A small image FSQ autoencoder, trained from scratch.
Model: 13.4M parameters, encoder activation gelu.
Training: ademamix at rate 0.0005, 10100 steps.
Rows from block 3 of the encoder of a small image FSQ autoencoder, named by matrix and row number. Rows with one number within an expert belong to one neuron, the router's apart. Each number is 128 + 32 x the weight over its row's rms, rounded and kept within 0 to 255. All counts start at 0. Numbers have three digits each.
After each expert's rows are labels from the 100 images, of 14976, where the router gives the expert most weight on average: "strongest on" is what is common among them; "colour at peak" is the nearest of a few named colours to the mean colour under the peak. Only what is clearly more common there than usual is listed. The data: photos of plants, animals and fungi (iNaturalist).
# router: router (encoder.blocks.3.mlp.router.weight, 32x128), inputs 0-63
# up: expert up (encoder.blocks.3.mlp.up, 32x128x128), inputs 0-63
# down: expert down (encoder.blocks.3.mlp.down, 32x128x128, transposed), outputs 0-63

# expert 4
router.4:117122114101135106197140112204131199120118110065135131098104101163075122121130116144126169097110127092139100120067088102104094088138059121091108125201135124113146151131159137174146140190146093
up.0:112118097092095136136190152068142121164152134111121145105116140171144094157172148145130101162146065210091100105145137135076081105113095149139151141111149104117175187183125104121089148103177107
down.0:120130132094163078149109178112076134178151049116159131123187106163075169094090106097151074156114091101114093128172106128154092108158140146140110152113151107070179156124156145128126119201128079
up.1:141081135126163124129152123120102129121142130176139125148125039180126165171169144144148114046128111127156108109111143126145084096130150118135147093189127135155077119044148239129097149113158123
down.1:150142100078081091125092152103056117159150045112144135170106166120167163151146118129139135162152177172088154106118110124124163141079167096129114118133165130136159130102120149129083145152136039
strongest on: class Aves
colour at peak: white; cyan

# expert 20
router.20:145103167150123149093079138078106044095124105197081153109134120089150146150154158110122093144165127116170143099182165141129119110143132135159200101118136134144152093114159199048089111101142107
up.0:108165143167105141111112090154109150121145136123072125118126080106184105165139132113123142122103166174110123139167117115166131064142071154106169122182082154102087141098199149185175116181083141
down.0:122086107071110128134093095070098121135113140146078105143193049099159142214129155133137141105077161122138136075142095121172122125147132156111087136103109147126084083075147135145133102129162101
up.1:107115133113130058151132171165138107153182107133159089166139110125176139137254100183143125085118114126096110129068166115127159123104075137104074182135111063059122175120122169122134115137091167
down.1:128137158215135120129083121168110158162150130121171111169077114193112135156158064106133153174115105088124134175125146112118131139105121146123161104122101126098119123176173136089163108136106158
strongest on: order Lepidoptera
colour at peak: black

# expert 12
router.12:123129169084095154094061133140135140145138064149132138135146117105109148109132177117158092103130129134136167183147121096134146138153105168155143127136133151077151143136104118130178121024141095
up.0:141126182168082088139107074126131078111128191138145161195106105196108091049085100165098118100139132090140108156114080159150149121110158138092140136149073168135131080100126145183033172146166190
down.0:138135134211110109122156111210121192131149214144119174164148155127090147126140139070115152171124105070119145169125163141170081088116099119103098150129169114098062166108098130109101101077084149
up.1:143121146116102136107172096134162211104136155184090137134093156113131143173115150127153166108087168140141126109138169126112150088128101168145122078044133095157133152136137061070199082124166064
down.1:089103144111143178124146161146177081193093135146123146128081175132098102133089114142171095094108173206135109153105118115068146133124121205184158166148124172132208130144140147097161097160153127
strongest on: phylum Chordata; class Aves; order Passeriformes
colour at peak: cyan

# expert 31
router.31:107101115154148115134191104152139079090085103150117115162128119097101123110077164132160116135127148123134118151120151145146103114167098170090180086126130130075220127140118108157108116181151206
up.0:143145173073149093169068077111123124077145115136114149143117175207088084171142176139119125108147143167129133142093098128132128121086140106045163132126126124104092125137168139139128132106125129
down.0:122119132162095138072138065076135145131065117110146120123152129114188147149092090104101078112126122079130172177104121101126077187169121090116166134111202113095111153132128145118090101149090120
up.1:124108130126154156151064192096171137097100115148107135109154119140162090106192159164163134102171124140105122109159125104144104076173129130151117125158130078114187127139178127152083118145118105
down.1:098065115096129105130095182119107147107184144140105166128156180123125108158148160098131117156144130090139160175139120136129114092115199080082139129137179128114122136082145077126121126102122088
strongest on: order Charadriiformes
colour at peak: grey

# expert 0
router.0:151138117152161149106097097128137169175161121147157152141153110110000154106109120124150175154155137100129117128159096163105202084138136050153111121112152141094063138127121112090169165099142152
up.0:109102149060179089166075120126126130091105114073148131147102139167159164138113202145143075101161153101110101123153112116124162082104106142127088101119093129135139109125146112092123157078130107
down.0:135087113156133131160055110130129141090127164116056174160152158128117141182161147143121087129130135122138107170180114117109121066141154106073100123158115135129142176155146065077059136103127137
up.1:086162178118140135137102143093117152203146151141128150175145135159136149142137182129132124104146113176055128175231109161134142119099062102117104155116155143125070148129135132128155143122121141
down.1:130126138118078117153146146080142113087096132121113137178168132119164152145137101146110096141134110152146087132160096097119122131137138108112131104125155150143164085019125103123074092099129114
strongest on: class Aves; order Charadriiformes; order: Anseriformes; family: Anatidae
colour at peak: grey

# expert 29
router.29:137131126141127103129100212124105168134109153118146141080150136111166111151122148154121182152113127125146154096098162130037090154133092146183091131101162106189136186140126143084096158110092098
up.0:098080123222068123124179185120118099140155146177113174119118117136105149128125096134122141037139101156123129112153184148153172124136113130135131136132117124156115094116083135109083099097117153
down.0:129130111077084109135149163139205175173143053115134101176120126129168144126084141111120116143094088148081062119203108121093144157095134178130165113121144108119195117076141138135084104110127082
up.1:097063168151071155153102096177109128091141109137137151133120069135135136102178141114103135122142130173131128214173163087126118156121054158169101099206175101162216152111127107107116104101122170
down.1:150129082126150122172144143104109179150090150118155143190089172174155072097131122095074090131101172141119068150118111142155119150084119082178139129129138168105105118140131088124137164159159089
strongest on: phylum Arthropoda; class Insecta
colour at peak: yellow

# expert 2
router.2:119120106085143099088148153155093135207055130110127119137143115150097096126140182132127096152105124111123124137125133158121223147162127103095086090126159092127194148115137121157154130104153192
up.0:141093136135142118113157125119113086072114066171206155096167099131102115090139115130123128168137148136175133150129133150143102114190094089167127175165139172117182174131187134138099132164093061
down.0:123146085162142167123146103167111102170111156143155135135038137167217095110132084130121127120130168100144116097135164166106103217151077163186097141147133147168093106151116092131189098088143173
up.1:095156131148159123137194123148142131152171116103138092176153121108123140151127145128139164156094116171149181003103143107120096126167111107096123116134118125132116114126137121134190146085106134
down.1:104168133138095115128162095110133148117121170144129204104137091189124121041094125101148138134134129125143116090067123142131121129154072061154137126152089110128130115151101154136142171190116124
strongest on: phylum Chordata; class Aves; order Anseriformes; family: Anatidae
colour at peak: grey

# expert 30
router.30:125128122109147131198141126171121126049108119086115077117096159210204127120128146121145135103105144147117138130107138118135050120151119202028144110143152124159208146125159116153078112195171106
up.0:106121114119128128121118140129081151123103129102094123159164111167183117157096218149118096091148140038186166138130138135155106144166053178092104091119199185119133153143083111133146136129153139
down.0:118154159129049143097160174097134110176128108173090062190106127095234131106117106127124127077134162132119149129209128150099101109127153179170190123108147133152170127080169105164116135133132131
up.1:129114077111131119104116128149175146174211107074172156116159134078150131172123139130168121126090118161144143081090130152110145103147168122156115100157174140095147139140100128147136147064095104
down.1:128098104113153132113076150122097099107171112110109144098076177137106134110192112062126203154170110069154085099137121182137128102127129192034135128156084123128118121121179069142145140115120127
strongest on: phylum Chordata; class Aves
colour at peak: cyan

# expert 27
router.27:147131140111168127178128076122120094125189145136131117121108150182075112094130088132094131126102136104150167116058073127175063143130189093106151134114109117054044198121109110109133139181142169
up.0:126081120142135127114079147142077146183207129128138157103179091115176124142134052153127143128087099112129158127145172114096116152135137155109110138083138128142062114129118108160150165107150046
down.0:109104146095140135141064172150102074199125143143136168119067109181117142144146160119143129142083132131095182092093124126054176179141148124122149167095141106139131092180150111117111116074122083
up.1:120161095202105117095197101106164077222097169071145120128119116187081148120103109145149157110098138132107073099179132118134179138112114124165123192146099137179045091145121129155128151168103131
down.1:100124124131130147046159154092154132129096112084155100033159100070151137151108151156136113123117141176143106131166099139098108157166152118122163133136155142116132169149187131096133116105111098
strongest on: class Aves; order Charadriiformes
colour at peak: grey

# expert 28
router.28:135132119168091135103208107111089099153155192142092128136164111051185145142127077125143077134108124107141122118162094116176093165085163174149178139117137120083132138125087129176132120157111149
up.0:075125137184068161123133164171166135106110163171090140133126063140146122097131094087092108107133142141133116165143120081104063120156142181168076193137105106087048111139115118133105187187173143
down.0:078128108094171119148143143108108099094130141104131091131119082126137123132231150113101158139129144120132111115132130092122187107107148116152177120110073103093133139187203145088179150113122066
up.1:132114116113127111153150119176084120083150124088134132160133108221173117224119143101128178104111170169117115138102138099128115128097029116083105069165123163193097090072173118117145167115133081
down.1:127143126137142136118113116139091073097109105083132086098147168109083153104180068037100198109175141091135142128139165151152153096030101146172077119154141109109114128149121152149146163125153144
strongest on: order Passeriformes
colour at peak: grey

# expert 16
router.16:169164099149068150175166084107126183096109208135074126068103111099018146133101111149149132119115132111163097089165097099168192117113098125108148128103124164088189157128131122232154133080141202
up.0:082123134160113128103087177093154126103086120136130190154159108093145065100171166199073113161144105141081119058127119169083136156114141132091127143126099119148164129143179141114083133100094094
down.0:104138111050120156147096130112104151144149087123125178137174078154076122148176096145140094139093107159134091125196105113165177137158211118119124151119133108123185120128147124141076105090116117
up.1:181157097131118113074117113130120202100163118154091151141154112094155101114114132132156129129135076128123067156216133149099077123165183125125103138115129124179138181111075136128121110148143149
down.1:107076167185105127106126102153107182166109159083124116180110103167156094152092166125089123165140180162107122141158132124121168170140170126136164072141180136182129137193125111137135125103120110
strongest on: phylum Chordata; class Aves; order Charadriiformes
colour at peak: grey

# expert 5
router.5:139108127164115128151113122094103107188155119137118134178124107128162158121177115082101209093132131154138104112161171142134138109077137040087151144154096133144042060106140171098107111103129104
up.0:135112105101121130101099166136114130163082103114060157125111168139115158072142092125113108108154155141149179145073093168161185204105102213111110152110132126175151124139121117136144184078148158
down.0:144086149116176111095096149203109108068147112144104080098154169150076139131165138112095174119119117107129102084132135150103207089119117120162093128143043104128043145153117100132149137145126113
up.1:121090080173177143092156180112104172118121094133110119093129164064128153100137154123163128156153148152095106109138132171124151155098198086117153114111091139183134112156111105087128129145100141
down.1:142108115120053105097105074123115136184120194127109121183093138183146090122119089132127148145102161097183201120079146170101137131119098095140110155115195173164174125116152137063083161180132171
strongest on: phylum Chordata; class Aves; order Passeriformes
colour at peak: black